config.yaml
arch: "unet"
model: "image diffusion model"
dataset: "photos of arthropod specimens (BIOSCAN-5M)"
train_examples: 195000
image_size: 32
horizontal_flip: true
conditioning: "none"
objective: "epsilon"
cond_dim: 256
norm: "groupnorm"
activation: "silu"
weight_standardization: false
widths: [48, 96, 96]
blocks_per_level: 2
scale_shift_norm: false
attention: false
upsampling: "transposed_conv"
init: "kaiming_normal"
residual_init: "none"
optimizer: "muon"
muon_scale: "match_rms_adamw"
lr: 0.0031
momentum: 0.95
nesterov: false
orthogonalizer: "polar_express"
adamw_lr_other_params: 0.0027
grad_clip: 1.0
steps: 10000
batch_size: 256
epochs: 13.1
lr_schedule: "step"
warmup_steps: 2000
weight_decay: 0.0
adamw_weight_decay_other_params: 0
Rows from block 5, named by matrix and row number. Rows with one number belong to one channel. Each number is 500 + 50 x the weight over its row's rms, rounded and kept within 0 to 999. All counts start at 0. Numbers have three digits each. After the name is the row's rms in percent of the matrix's.
# convs0: first 3x3 conv (model.mid.1.convs.0.weight, 96x96x3x3), inputs 60-69, a 3x3 kernel for each
# convs1: second 3x3 conv (model.mid.1.convs.1.weight, 96x96x3x3, transposed), outputs 60-69, a 3x3 kernel for each
convs0.15 088:461452536486502475453454473577525517519509470428488489574479533487467514505447444510466480523526512515509471533542521513502512523510438430508455526550453483464518495466508483535483439477439444436506481460430443514528452571524467526485446545546566480473494507496524546469
convs0.16 116:545459611501440506549512635652534478476536529545517578791451490527466476616452471567596772455487505496534547591492535493439578543502529649518581520532528490592541396489445496480456482467492483501561428431462465461453505534583545511545511506522588572469555488572446523545
convs0.17 098:478527509477471508430480437546514469517525513496501503512556484429528492462462634447589538517514521600577603564528597513506449502453531484422521445556527555494423525440465489433448462498461450464316472444446392402388559483508515470429540446546637512536467472557569436451
convs0.18 095:503498452558459475429486539599522526519465438484428515571439557497454519493436507481425608520438444563512796381503503459481478414514532516525441522516526519511613454557490442511430569489518467453598508469419472502483450491441514501560411467576480508390471577493457604342
convs0.19 115:512487449549521529426501510543511529484511454496470528570458533524518495481487474544588585551565680532561620442535544446518548560585560521462535563452616688371455489463469527431461401443435472471476478490462430484422441550505506562516465575418569588526533599520479562496
convs0.20 099:479521388565525479554470577501546542548584554541432548500555470472510528546524449588668426572510591573576520506459513539530479566513559601504635578498533523505504495459522471419490443535534430445505472533501467543457410443458555466490470466486611448473539484496453480543
convs0.21 095:542492595475484484490552519488489433452504420484404534471527471424474531489510453374590696597558452493571467450498482495465511486555552465534559519540449454450491587561490414447492476424485438541537471472422425360441560506394498457493505588435539652491516575461552506424
convs0.22 101:496541565527505452441459507514482471439515484449435431316548510533495463451515406445447487485534533621556469526501492492537543491522507499482507417440510601520538496435414455490448481424387480432427438546491544499463527467519506496488451472497555525530574528487432570479
convs0.23 093:533438514447430521562518481495529482471483491532515386654568433494476399365436456481398455471484529516522520496420486428487462507484522511507500527525590485400515396533478510478516445481527478415478543451523490479562493500565419489452587534561470425447471491508505571637
convs0.24 093:493525526557544530544522540506564444472467440474505458433451496499495393477466467412437597456528540476554589534469536497477519516481405458427499511543526452478509468476462499536555484481537632519505542564613467458519550464513512469514587378479492441547571539528585512488
convs0.25 109:504534491496519517426475457503534459476522477462472461471503436496565530530505574404337435381431453399487431457397467497513529434528461490430449407473473444484468531549548604551590427524533478466553550527433513491491530497550542495471543516520523443440538479442525472522
convs0.26 098:604519416502542558632531573442475456475465533514463444455460486526503504471564437356612739443408397516448511493545516491453542489499561479507499494527488406474468553452443499548462440525452511538479470460569446473426516468588458530466542510510567599496493406424486402549
convs0.27 103:490569494577520450562511513534479574494552443528574552551481486497528506496546508421504539446548427600526558502573526479516472508584549603528396572463491491548562469472473419527444550488538506475498459480452564445528625533575550515530455668506389658467428617546479588594
convs0.28 099:412538552492507505401532566463473575504490524505497537510481465507450454466536704521369474462525455503485601429552511422489514477458519483476454519440521466479439456536447482459495470544548392496522529435479492560670494521529470525580358558529493451451479464494437525636
convs0.29 099:488476477460498468487515528432542474531463501451493508458556361543490436502468486490389604480532546529521477461538471556471456550484431506503486539513578588451472542451581520457497468503448514506520424550467480545463465494361489485479503506534499601439508536511432497476
convs0.30 101:504497429498503492539536511457442570518550445480505499630468445484480513511428419430520500425468452508564443491482438476505540458486525402575501445449445556523495488465485546543529480518469462550551524524496521557493515499490521466543466506525438510383422446437446463600
convs0.31 091:390477512451405525502541557433540513531487545478425410421581518455431452495461442507496382569528532603602535374517427517509448539529515495408521423463532489445453515507444527496452550508457445487532522419469523453475397474425455500453533486368507503461471539431353505502
convs0.32 101:455523432572494550488474505499500476474492499526491441477503513413511471388534397559492549501453526537500543507415516520541472528435558613554462530504495378489499489507511480518462508514602517443498504498519522457479482517512456440519571490576431454483510474458466525514
convs0.33 098:454518451460515489479496540468497441459520542525468547620500502478484483498490545463390443487497392441446489511494458496507476492549509395493499510502424469449510491487479526539472487461457459567516486531520510450556451503452518520469443534499427517418532603425505580407
convs0.34 108:462535510496499505537495445418476533476475524540550515452386429445557516436541473490463401512450455544424474418485486468448463511445455497500380498503423586547488506532526504557470506599507464482460485552555531427421502583468516556574557526428429513455443495456434475411
convs0.35 098:672561562584510502516456438423515534476491515451508475501484443475547503351509547574461567478524471491498409565508574534513494439542468552459447457505479420479512533518475531477564528475487436482523510559480566475561460453506447512470533445515512482563453477523528428628
convs0.36 090:450442574439519508461495592492481511547455577474528545581454441462516451561540430529525573456502474402445495459531520462491505491511492464456537509572466483450404499540498498529469527518480611522482655547467457487339493492559444501498448447574449452670548460455635478476
convs0.37 103:505563549516490577556509525492466387495477430479519416451475484510544509476520527451459524467501482422477469485522594494490457466494502524429588492492519382528494458483543445480421420484464461502591459484525496490508491478514528518486470474537543501610529493486619471572
convs0.38 095:432483474484478532538507555511469445522481474549469481432558416521456472529535561393675724532424551425421560456433603527492470450493428460482670470458439543468520490534534439461512499513440535532475418477582502452621438442704417491404566458501621417409499470503494503532
convs0.39 103:525463438503552538472473412580501525490501517504487418556503548608488618519534658495553505506451457574504435438487480449507537467435520573531692464529504487489456536551469449532474546400492479582670506497471612444470506535569451499454373579464427449456562482511451536480
convs0.40 110:458485536460448473475508505506471485480481497505445512437489464440502517655540509617510481527449582495545512548542533538518525487503547508514517468496446487484540500433477493487489483560431533366491547478502465558624493603524489544569568463499499469548506461500500578473
convs0.41 104:484570591513528476495524500536553499484493527431500497521546544468483475455470685620449625485485448698548455399524577469517509409505569552491482500402529553515452548539465432464459396498439395458460481527441514459485513496507516496469510525508452472486500501498430538529
convs0.42 099:489574563520568473475482507503522522530502512486477461673477422494503545484500539431527572504551522476469531599482507502470467462459587480543409538498550505429473571437548516482498463524506401553434540467446444420503538510524530560499430501523484493556456580531509462558
convs0.43 089:450433429475471511588483470510450520463460425464462459501474502445481469518526479487664566490585418482558418551522435489465467592470473544553631562483528405490504457494523542455483524498512465475592653489515468427510497489449487476470428431484461580439555449533597469563
convs0.44 101:530500505508463477551460518479473398415474459472539487547486459565431470523553516460549504480468562469452504502476567514502462505611495603547408436531551537604486516511517468559504454479473504531480504533556569507488499550629596460489592508479542453469416515512376478474
convs0.45 097:500453483582514583527434486508416407516471580537499535404433480464410487563602663476496458543492495471534517561537512487493461539556580492486469471438539510469625536535480495467493481477467482447475453513466434480437510504551486530566452627542485468560499530518538448430
convs0.46 096:559542482495448508475511592521517526447503511448536515445478641486478458533445463567479595475437447558472590521472510520472519502508473590540505555495482624545533459452443492520472569548475425451449451516415354508487512531491545506513516437555455577487467491473516566519
convs0.47 106:498477544550536594560547611534531506500484490487489523449552406514478437452420559523516589542490454518499527478535494526507480471532553681527546571503578528514580557480536492472458522544486512428441460517494487502504537501480465563476464497523430536599592497482498444537
convs1.15 098:476462522479525462469561584565515510502519522452482488542604587529517470467516500557549436472483452529552457515506495546537562507509438519528554580480384497478479518502582449421428473521423549529477561518560490485414408487556442489494455531461411593490569550506575510553
convs1.16 101:522501460446583492518523509350485433471467483448521479508452400507546483461611475505505483511558512420546475494454523438484550429531507588406558452471509603515498393489447615438512548499579496519486432535424486570564420568476364478509423422500471588449540510442499547504
convs1.17 095:612504466513489404456462569424439450524526465558457402401566563474490427560525464482541465424483468518526476426573611524540537445477402492435537478416541500539502526493560490510540483523445494584541575551511489525598474466493496478465483502475515472459463550550547513447
convs1.18 110:561497480487553410462517486491569408563524412445465351568537545514520491514505542494521523556483514516583491538520610531475637480443673416491590501472407568525413482495437470475472466495382574519503480484518465537468438539524457471481527510516466519523590503502540499468
convs1.19 085:464557490443504512500469481448491469527477530436488410478550486507533557415552505434476524454563522411569483502498538380582500467520520606512452554553430558513448471497548488635501499517477510493464576475500520454492539474560539454536497510615437535548555506587538532490
convs1.20 099:516461496544484517512466503483543510456438472495463459507564454510479512507556465577476524544586582428458587456425449403491432462522509434435522496441470419480471421495493499535546503466523580455452494526526459519490532463595497426500469481498604503572478458537534507478
convs1.21 096:447509495479542511495514399483604515557433522505533572548491435514604519528554497498503445522410523506465654511480480569506493511475505387502548480456474416521564451647506464517559451432375468450540533487524445467483537513467466510510563492566536569555526502485460411547
convs1.22 106:432458399474471431393445510553548561538505464411493429491652488495512468481539563500470436502477401431476595544494450533538561365468514357498424539510462550470458599555481568537485548448638488521466545427524535560537515396451501484499426443468440501532484492501596444463
convs1.23 098:509515529496465517401584461517488481473512553508563510549501538558485500528479371473487488535517577498532497495529506575499523460474536484453603417515461566450474544468441460397586451543568482438549444427464408552493592475506553468483450555503409478540564496515505448495
convs1.24 104:420474529562483509550438507551494530436453530561504484590481488523473436490476500425511574509501526355484484495533560468448497491534501527589556542471576497457545563506531455532570463529618408461501425540518483443492399479569493448580399505588515464548490434487447541618
convs1.25 099:598549470483482538634481513542512565447565558523509475587489424509491539575506483482615576468484498530555544494537532471467589499506480649500561460527488521614472540540570413488434459522448452534416480516479534560545412500483550523496480526524535546570490530516433514485
convs1.26 116:516474484550427411452558433503514526493480493527525459467439537532470475574570406508517542460499462551526408516541545474497485595480461535519464381461518520438474525533419359495614520485507506471596597563399482410498550547492544564564476541419590500504522500571388601585
convs1.27 104:432475514438563433538470522485406502487508465409551558486427574458528422509433514472448326558494612513546517440525553508502519509517458479553557479541543527458521571489563491530492573492506534561374541542541445559440443470499417445418533497500520531462486409462513482614
convs1.28 101:545494529480566582574495464533537506519532523434561425481465514499548519446508426559523515502525561506466419526508532477472568546490693522461498467522492414549301427479537492520479472495435461563483572531458507477426540435528466451498466482505405465549528452474502475523
convs1.29 117:508480511399506456489508645505434583541510371471518460544457507500532523440410488474436498425420453538510522535522513485533499496521513528584527452490454420474459537532580416407450595471551533487451514482553520547519451510496461495558519511532569478544474457451478474469
convs1.30 104:480522541542528559460509484497478645486489488515502605522594474525488458545520507537463616510492520560537504475462420500452536533548470539468528558505566489460507522446457508429551523481543537443571475409466481558402483415469459479485520454402420541498557463521574489499
convs1.31 092:393528554554537601520461488514515455490490510438464583478577537583524570472483539522448511452457536449554426408456412497471539491522520506504497504509462486500490502465470591508453601491475584584469539516434527577469537523538532517506521488532573485539608463501520444534
convs1.32 099:544428536542470613551414413580508500447589521597552523595560518472470454551450467572456413513559586486531350490379504582433523496578513579461522532466499533490449421504540559522514423528509513494445428569477441480541418482558498451396580517437472442484473420533432583527
convs1.33 113:441512502514475542437489477553531490508497516460579518419389483549435540482455422470597599457409509562472381474435512461495426510427479590437441514478533445507563528484476558436432479469527458471466470467612592488483576430471556542438482492507577413413516460444431555551
convs1.34 091:502487472426476485472506571443447483489478475412563468515505518522530410532590585519563506528499481519532498530535451538545552528521561501563388512522500561554557536412476418488476495422516413546515488424404540595502450422452442458556414460475452459527542524520672505575
convs1.35 085:467525567475468539450494482437438553428462535492462606444465524506568545535540490542522542574491565575521537455466509493461495454521457510581591520489493569434469534482391545524469521486438478498582476495533460471521474585484539500574534530546366536511433503568456380525
convs1.36 090:491482551575479394547452441529536451495504388582493429496455527446475596486582457562480526452551499528512484517467520494504523480455471600532649498465498488541548438517434507457469502469474528480424604495344531434551515490431582518356507504470593459448534481492418480457
convs1.37 088:553513421523454439549496586528597636618631480583481475514532441533468424609556569537578642455563499564497547577504445533482475548450448579475519545579514508561445519497545484490457562532521448464464457505582445460463451450468569468417483475501442390487459486442487530465
convs1.38 107:544436480575432500522485516404532565468567476482518469447496479472555457589593527466530559444558502427530474513499546559489489410487523472533431437485535501475487518406583503502466552468464386494552469478523535492467478539493478466454428507500528505532483503526465468500
convs1.39 110:480510411556467415499501467506499495510495459414521474458512500525534502461495387457493554524559471407478438549559544502525486484486531431559482528474528460522567502459463574526512455491490418501473517471462436403429500455483456525458465492347688503441459484485616531483
convs1.40 119:482492517463487531474479555477505479508562460490505430499490354483512505522529520474487554507480502464499459509529536445518521572545551462495494558488439514510479494538495461479488464498538374399507488498494499496460521490462474503458521443531460492550447526492475516460
convs1.41 103:465431490487463426531480594533498567428537455357502434366520527459477546460469389456478486598567481462500534502532539486551528534462486492543646540575555661537469560443486542559403496440406504458484502513481612498539468535503444435508529548489523497470464476498624483481
convs1.42 101:473552526511452511508405620500592567489484522526521481475393452425579475483480544512481471465528459511449437499531393532516466543444475517486541478479365559527537501518457510539382437600409579488449464495529569463499506472510472503505524541444413503472486430471410572357
convs1.43 097:533535388490466581447517546567519489565584504590471413453551541489502487521515531518468499536527480434319585541581437539413512526447447506529506495461447452450458499495446530499507434455473530505469559383502468446435537486487564478497505521446438501564501537535582521615
convs1.44 122:496579489573560510453474547526479509492515523488520428452452555544521420480589457544517415447576550476521430465537517523526497474540453521427517521505511523432575514481538449485482498536500525481438485537457462506470385542432504470478439506571522556557554502553522506457
convs1.45 104:581522488513466419564488592474458527509546478514500470441527540520502547517578460639548545498507427543526539538487582585555505423421306399498509498500547421527554541514485501486466479393391485462601511458526539548576432446439457502487467490477531504516541529551541487537
convs1.46 090:464489534531490536463535529593512463583540558580434547491478554491416477517513532464583544488491412533477542417463520491487570431427491454474503485426435541434530520517494516530435443506382423477541493423530424496390514480478468430470586528477501409421546481458428510453
convs1.47 090:413451497427510498405413590504506513599537532529512439428511490432492533480538431581479440544507531549513476461455542488534539422507496487471521497445427543528506540446365529510526567498422408503571470545484507433512528490571487526552546606521432426521424569512474471572