{
  "arch": "unet",
  "norm": "groupnorm",
  "momentum": 0.95,
  "grad_clip": 1.0
}
Rows from block 6, named by matrix and row number. Rows with one number belong to one channel. Each number is 128 + 24 x the weight over its row's rms, rounded and kept within 0 to 255. All counts start at 0. Numbers have three digits each. After the name is the row's rms in percent of the matrix's.
# convs0: first 3x3 conv (model.decb.0.0.convs.0.weight, 96x192x3x3), inputs 32-63, a 3x3 kernel for each
# convs1: second 3x3 conv (model.decb.0.0.convs.1.weight, 96x96x3x3, transposed), outputs 32-63, a 3x3 kernel for each
convs0.23 091:114147118127122164170186126157142133156151144184159160099122113108151133137167116151148109136119112138122146132147123132128117126120121088063128093087113045136106117115103130148139159131111138104120116147113141126102090122100076114121120106114120137104139139160150145143141131134080088124139151147121120139118107145121131143121154129127124132133113124147107087137137130127137118099124152101108109110122130135112109127105099151143098147115107110126146143136118120119104113119124137118151145128143131148135145145152130195138162129128148091122127144155136109153117132133098108133106128121111149152108116123128134135113130113127126175136180150159160137130135111106082073122073106155142088149178146104141114096083166135099068126134100139128121159160117141151124116110137077089097111116133118119112121108147106100121094147119089123133099119115135141166150148130105103085
convs0.24 097:137102149176160174166147132120131158146149163165144118118150142136155168120167159149125119128120143110120086157109127101124131087107130117124140126174183099146190127138135109136118097148132152082094114114146099115108093123100147094134144107103196166123145136125088132163137160173142143131135140131134143155136126147098122133089108080123126113138103119084077121120116138125171101148143143169163124105116128156137141131113104142131118126113136100126143112130125116095108144113111116109095129155188112141135092123125127114129111130142112142139097077095144139108126143125083151162063115135117092110084083081124112111145132102096121129117080140112103071105137107155156133190150122113089132106095098142128106159121124114110128101126119105094131134145130151137111095129101113109083117130131143131153121109137092101137118122099128106087122124070124148113091076139121108120
convs0.25 104:143168162167138143144161174100094110112095114116129123192177136134115121112128091123116081139142158186186226150141169112140136128117148142176149124167135097109141145153157139131118082080076127131160115113172138124114161148182138158157127142142131120133124121119157164156190108083109197129190161113121111126091127119126132123129130114143147114139114115105118090105125126096125143142096123117105134131144132139150124151155138131180135129133139133129113087107107107102112099090095110127116098112079093088060105094106110153169121137151108098142124140145113143139141136142123117119132136141158188153110100098120125140131120135114160160134110117155115151115140125127134109128144127112106096135113139145092128150122110119137147107163141108137157160121115138161111093121143145127180117102107096127145124144118125165136111133147135148125140130142131145151147108122140118098
convs0.26 099:153141112137095135115119106136167165157152143131126119148126115143144123112126098100099108119110134153139145111133148101135146116108155145133134152149125158131129108101049165122133141139086133128146117124166116149139123160150135130144125140122172124134138145164126116110093106114103099140095148119118125135137106110122112141148134125134137159116094119185148126143111130128130127123124131120132112147104131109131083117103122150116114104103114120105164078145143115148110103119100119160107110102143071074073108100074122200163119147150111138136117137127157142133139159140162170121169159137152137113114123131124142131093082117133140132146127163129123107141136106108126175164153212127090097116123134093103122173160092123161128126104154119113097168145162181152115137124123106131157078094093113134120124135143122123154114128141108126160140130148133156129120080107107095114
convs0.27 100:164163165146137129075131126118072120129098102126075077140109143116136093124132148116116116159132112158103107072129130180140123131116092144154143143149143150150158098090099116113119112118132100158117154146139156130131160168147159140138084144152123109116143159124122118112112145131106118112087142155151103131127139123146125125106137117130142155142135114131084101108098127133122136132134126120120135102107132154130126150152134142135131139118100116144122097121109104136115133144192123099128141135143111135110161120135166196129145253167161169188120118107127133096105172121153120137138142131120096130093140103133124127073103099116117106110146150097132145158114159163150101109101086120113097144117100158139107106140164135167128119149124125144156121176139138168143130122103106129134140110114129143142118131114113125141120143095098132092127102109131112126141163177096146153
convs0.28 104:130153133116105157098100127125079098103077107127112133092131144107084108118072126136145138130155141133122124075113106129124137130113151122128152148122149157154143099127114109122082083124142146095101163143080167118115106116128133128076110098131096155161136201123104145127123122102143116112143115091137117131117133165145132113123137114072121157089150082147099128136094108128103085099124112129108105155106129152151124114132112161119101111165155118179113122164187137132138106126153122123126136089099150138170116158210178117135118136121124138138165143145149118108098138139121115168122117124110121095155154100111119100085130165154141140159152119143125107182158058156195118158159198129172164147131086133125101147162123155150163123136160134147134093113120105100082095093108108130113128132162123121126100127143063132189093113112090118122093101130150112093129124101101133156
convs0.29 103:149141124143147124168158106148149165121134164130139166078144141174147099124135171111156199137158165082101123101150126153103095128148123132141098127145132153142138122129115112074087208147085048105143100131155123149170077132144112137181136173189096089163153110116150141121123119094154115095176151090084131166100120141113111105089101137158155121136141166100094102099103111080119142125093133107129139124110126172178187092141204136119129106106125100102107128174125187184225094138162093107120142141112156142143134159131143145134139135126146151107104156100123162168122113143101095128097086150149125119116134132123135133105092101106117089169101146114112163126088109107089077058123139086082115100100138125127162093162146122110107107075113123133138113116125148099071159201146109138147136158144111089114128109128170134093079089142140087098110132117131120081124112122095068096
convs0.30 097:127099139123103140155112104122114128089093116122114133147151126099138105099086066143181153144151118108102151149071086101057123102146133141119086135064120105059065118116104101159150131158156152122080123141111134130160077074090081007025133080055092149160099134103110104115116176120155172106107082131134122116130096090106102118095143143114169147153173171143133102152133108108141134119119134127094116134100121129162156124174129140139131096091088073102160113179189109140147152139113166145108158134184141147179131156152114130169137169148138136121153136128148128106126144134128154178171162086114101096156145111119089111115102133134133147125115107127119136128125138122157133152136095170124099125114111120098114153119123141105142135122141087113144104148131125133129085128114068076082142100105152112097096127144076114157106119097108071099127121105116095128112131141109133154
convs0.31 101:146151126205135149180143115113148147122163117122109052090112133116103127107106141097111149114129121124114118073111145150122085144171114157188167110168164113117169118124114107112110132125188136108119081112115085127102151145102151145133144078071155082097139147117109132101140063104077115125124211102139130147107091108120140098134118104109115110093120072156147177156095137125038088123162133109114101135107150151151151154144153117149132078147156137155132128134174185165156135158136132152161101129109102114112104114100185137116117093097099127124186134117138105139124138106129115093123118108140148145142134151147109084102063084116146167136129118151154140089119189180115126175146136097125087135138131107131156160108084129126109146161146153130130147136146094095152182134111169109093135108132120117170124157155087183134151110124122117123130132104213124115141126118117109095
convs0.32 101:104084100105116099122112100120100087111149123127109134164164157111143124093118103109118098111090128101093090097108139113104222158093166118109133102083122140091095105161193143111152122094102106120111132083124113106108185134129125128114127101118089107166093101188113115150151185146128177101094150121121139122124118123102141150084119142135094134120084112099120117103136120090097145089106123107076092117119120169134075132136106108141139123099144102096094094120140128119122152146130122150117150130103147118102128113119131093124132060157135125111169146159165125139149137117137137131112156127098156136137131151129126143091108085179170118146163145148151142101144194163152172113133087151100137068091124135107104114144098096114143129079177112142149095142129108104083164153090169145140130139164094085115145116098116152105139098104125109119133091076148127142126111159125129098
convs0.33 102:135140124129138128137133140110135130108118131124102113133119093131122123114120112135131116122105109121120127133151145125123138138126135126108137154131127128125122109122106090116118124134125118134141117128143126121126149132141121124136130134150114129125132111117136116098122125105131134102107123089134126134137128134118138124122132153129146151141130137132124125126142112134139113121128136115149122134138138122144132112129154122145132136128102118124125123114125103110096121112110098110127119130114118124174122134109117101118148127135159134132144128131124136127117138145132130123142125128110112123107131119110135132127137125134130131136139131117152131151152105169146148151155144127128129132119124118131121126139142135137166121109109114131122128129122119135105126123115138126125130140133110106118124135109108115112120124139127127112128130130137114114131107123137134113
convs1.23 091:129120109127157073126134119097097167156110108136094156139141136123129129143125122106120142120090168145109134142113135124112130125136146141146126103141129127114125117132113112161128148123096122125160153152106132145159087098181078136119082128136161138148113123109142109108147088131164132153158117166127152107144154076130139132130105155136085158115108135119124118118144108134068110155145155114088153131157124131111117129149122172136114134112113152066129131151143133131104110072159139125095118117156136155125165156178162104126117135138107124156188121139137113143106147101095095124117154168110123092133138118117089136128133124091107163115119148160128086134112138129098095139094108144159139119085095127130139092099113083167181114130112113147124100089148106115120139125091150111103117100145131136117114153111111164139096135122129159154126136104125104111129112145134130136
convs1.24 101:136097097139207120117125122125136140113133134125076123109101145165129103175109119117108109144175148122153157113153178144113156113122120130150118172144140100116139139141072148159146059128128145115096127112122157125192134112101126153106156160078116107119116091093125120130146100118163095107159108174117147109149088144119147132160101184197133164133089175129117084117170100117131156107131128130173119123141112150113119167131120122162150142142094087097115139091137107125144127124171118127116140134079106139122136110145116134139112166137140119123105135147102139102113173120122078169115069118156065136116125128133117112141136145123149144143201168137131120172104109140089134155121113144144091150161133120110162166120124156158136157141145126133123108178130093126119142104179150114136159162131138148111120136118109160121146114104111152138119109141150128125122156154088115121
convs1.25 091:094143185097105105131110100149140132140107084134086130101110186111117152136088117125152144121130130135124132140145150140148100134125080129130116109137126124140081167179126185136112130117103131141124126137188095104114136144082126114086137087095100152160146133149141136176124135121099120130113115137117134116131150148118129093097124153114107107083127144100129170123105147101155172107139078100123133124118149133129149153150139104164124179179130123167125112103111138102096131148108117140107157133103135101119084108093152157139123106128111111115121100139137122150148097080088123117139125154153129110123112119124128155136084168087118118126080163132133161116114141141133150132132126135126100139151126125125141135089101134070134141118143115088137144077144116151131104105159117116125149118104133098102107118138130157128127151119155179134115122152164137103138175094113168133
convs1.26 097:123100152126129155149091129153105127124122101119141139124135170111131110122148103159108119116061135152093154120115131105136144136120135126159092114115211094164147127138130105082108124077117144162129139130142131117139087162091154106130124140119131131138096084142106138139123131139122111164106098189117136111106111113095127136134136098114126186122119108116142133135114059173100122138183107158078096085121152152152095131135172128142143117155142138120093154120130149138118083149140150123133105140154126146140201101093121146148117137136129132147126121140127117130164117163122130128114141165153097130112118133109117099123124141124117086126129102172124125120085120115098109107128128135139157108103101119103143124110115104144154112132148126121146147132142137146142162171139167104102131136163157116119136203126076121156129100129082113100112131111145126192108156203119115135
convs1.27 096:134101137131154120091155136100136109101087128127141098114116155116132135141153098135127108162125120148122145096121133169109112085115147142128140134117142116143128152094124115113088124165127144083137167078092100105127149127139122106149138130099176149120092094114131138093117102129138130115131095116106098089152110132126135143157119126158115147150125154115073092120165130101144145161136127164123180167183164165144112135115113113124138171167114150170108097157116156153143137137168142144132127180162141137161098141095092146122142154106161154144133092137126165156112151129180183135086113105091096174115118122119125128107134134114168137128140131144129135118094139141172094175166151165117136134117167140095083106140140138133143148186145151122125151115141144149128106134115116122183129127147132118164140083126130162148138095117107072131121143097131153143098103137128139122
convs1.28 103:132130125136120066114142144124125149171138102141151154132123112123119090126113127158130135137150134122121146089154090118177137086144134168089142061196076162095106118091153152140125112079148160143107146100106090142106123115113111122153107101096144137114124150148162111094100179118138126122115117177102093129121138143126125166126166085172086172092193139116155124155151096100062106114089120103154109107119116110130100095118168157091137141132096113134159122103112135107121126179141143096113146126144132142158173128140097137149162108097097163094106097087140123130118125122119085092092111153147131104105117138147129121105118129124113132165091141129131126114134121111138134126153134122114159133128113145161105138129125127132128123124138135118127116139130119151162105146124118116129148138140122088144119142065095095132158136141139146119133108110096159158133126082100114107
convs1.29 120:122154108171188165102079103137098117098154166137136130174122126120115108122117143097125132154145129140142141139125101130112136132145175135147164131161132108116123085128119149155151122099132163129131187165112105132126144127123118083127127123125150154133158176127145142157153146155114118166097117131128123140103160122195164094116139134166112150131162121126112134157173131111117169085142102162179127136118117102135123103098171117134109104116088148188138157151134171141101106134116153117144058134117132099139104124155089104132113129137112100083125081107124125123130118106125141149105041083134172124106124125134119122128111121181151116103105162125125122165086125128144115127148136153117100149071107152141140127124129133123131130115152129116123103149143142101116185120102133106151137122128145177135135145104121131122138163141101144147130126127143108160140147132140136120
convs1.30 125:123167136126165115159100116154115115118090145131154147128168128097089141115097132158138116130132130129139138110138128150171130110122121115153110121136126154144120115087110131200106161162132151157127130206121130109129136141118124107178161126140122138077079091172156110086104199119158131121122122140135085124143134153130164134132169039176124147128140147104140145158151161173152139114114138100138128127124137103161097146096118084174154098132143119157158129179178141119107129149130112129124140078123123114147082123107116147107129114074115128100094138137085101110133091139149136080101036107082147164129130120103132147136120123131141146170110108110122145106157133146099111080113124125119165103136129133124148121153151161147125089122123138124118129152133136129124144120145167114118115147138125167096152157110168133146130133142119113139120136135124150124125151096147142113
convs1.31 097:116171076184118146094124141130159140128111118147110153100134152109154099103174123127145114119149137127126121119151074089105125094123159117139099122108114088150150115155099114124092099102137135098120164168143135111155120099113084137141116136107117153124102113127122093080148150159166141141103108138121105137121046129146155134158119078170128080159159077079166153133182106089114155103127155128139140080117106136102113096126143139139133135135091127143132093139122169144128175149131109125155118134115094127136123120149079116120135117098100116116129134124167119105082103161121104135143117123126136093101159134135118117155150105132116124110150133093069128147141128100161123138127068130157131132131097124106065158127079130098102115121127119121132136127122117112142126130140071103082121117159131115107084131131128167141135123130150139126101101130115106178166133164113110158
convs1.32 096:136207142122128130081122128135123142119107125112104140097138113150181130121103129146132159175153119151124091133150133101135139137104127121106103146172120158126132139120093098115156146060157136144108099114174128133175135100116125133140092153150126125117108130114129136126166159098132176085107135090129099147158122120122095150145151135144157116133129079098184157094154165135122117134099097117136096125124140127094163140154109143136104125112071128128111105105157149119090125137105122101104147154131129110143114126128109088160095105119139143135094150122112111158094162135150114079144122107140135066113136107123119118109106105091118134144094161180144127149189131090132134098133137110115124124122130117149131120108121110145125123107120142107105140089120137107131113130145126129151134123136106119179138141122165148144154103100131084100121121146132121131141114154127143120
convs1.33 095:118113133129118124116108140107139150093101127092123089134138159109115149150155146137133128158121082113169169128119155133147164184155145124132130117181159108128131139137112121121147139132140114119135115094129142103110140144098115130071086092116118117135084125131138127130124134117109164148115141131111110152089104111089101093132134108135116139125117118127127135134123148136127121153099098108141104153113087112145151135117164097143128100115090123097063115095116130105126088069099121124135122100144088164115151127123147107157119145119097136167144159138126148113123138126116143123129110098110125121150151119125115116162178132129123133120170154135124131115129101118107145125134136129108145149132117106133138140164140125117080135127178105132125089085121125110115143087133148162101129106159123128119138118128124152111131128132106140130141155108098128141086093135108181140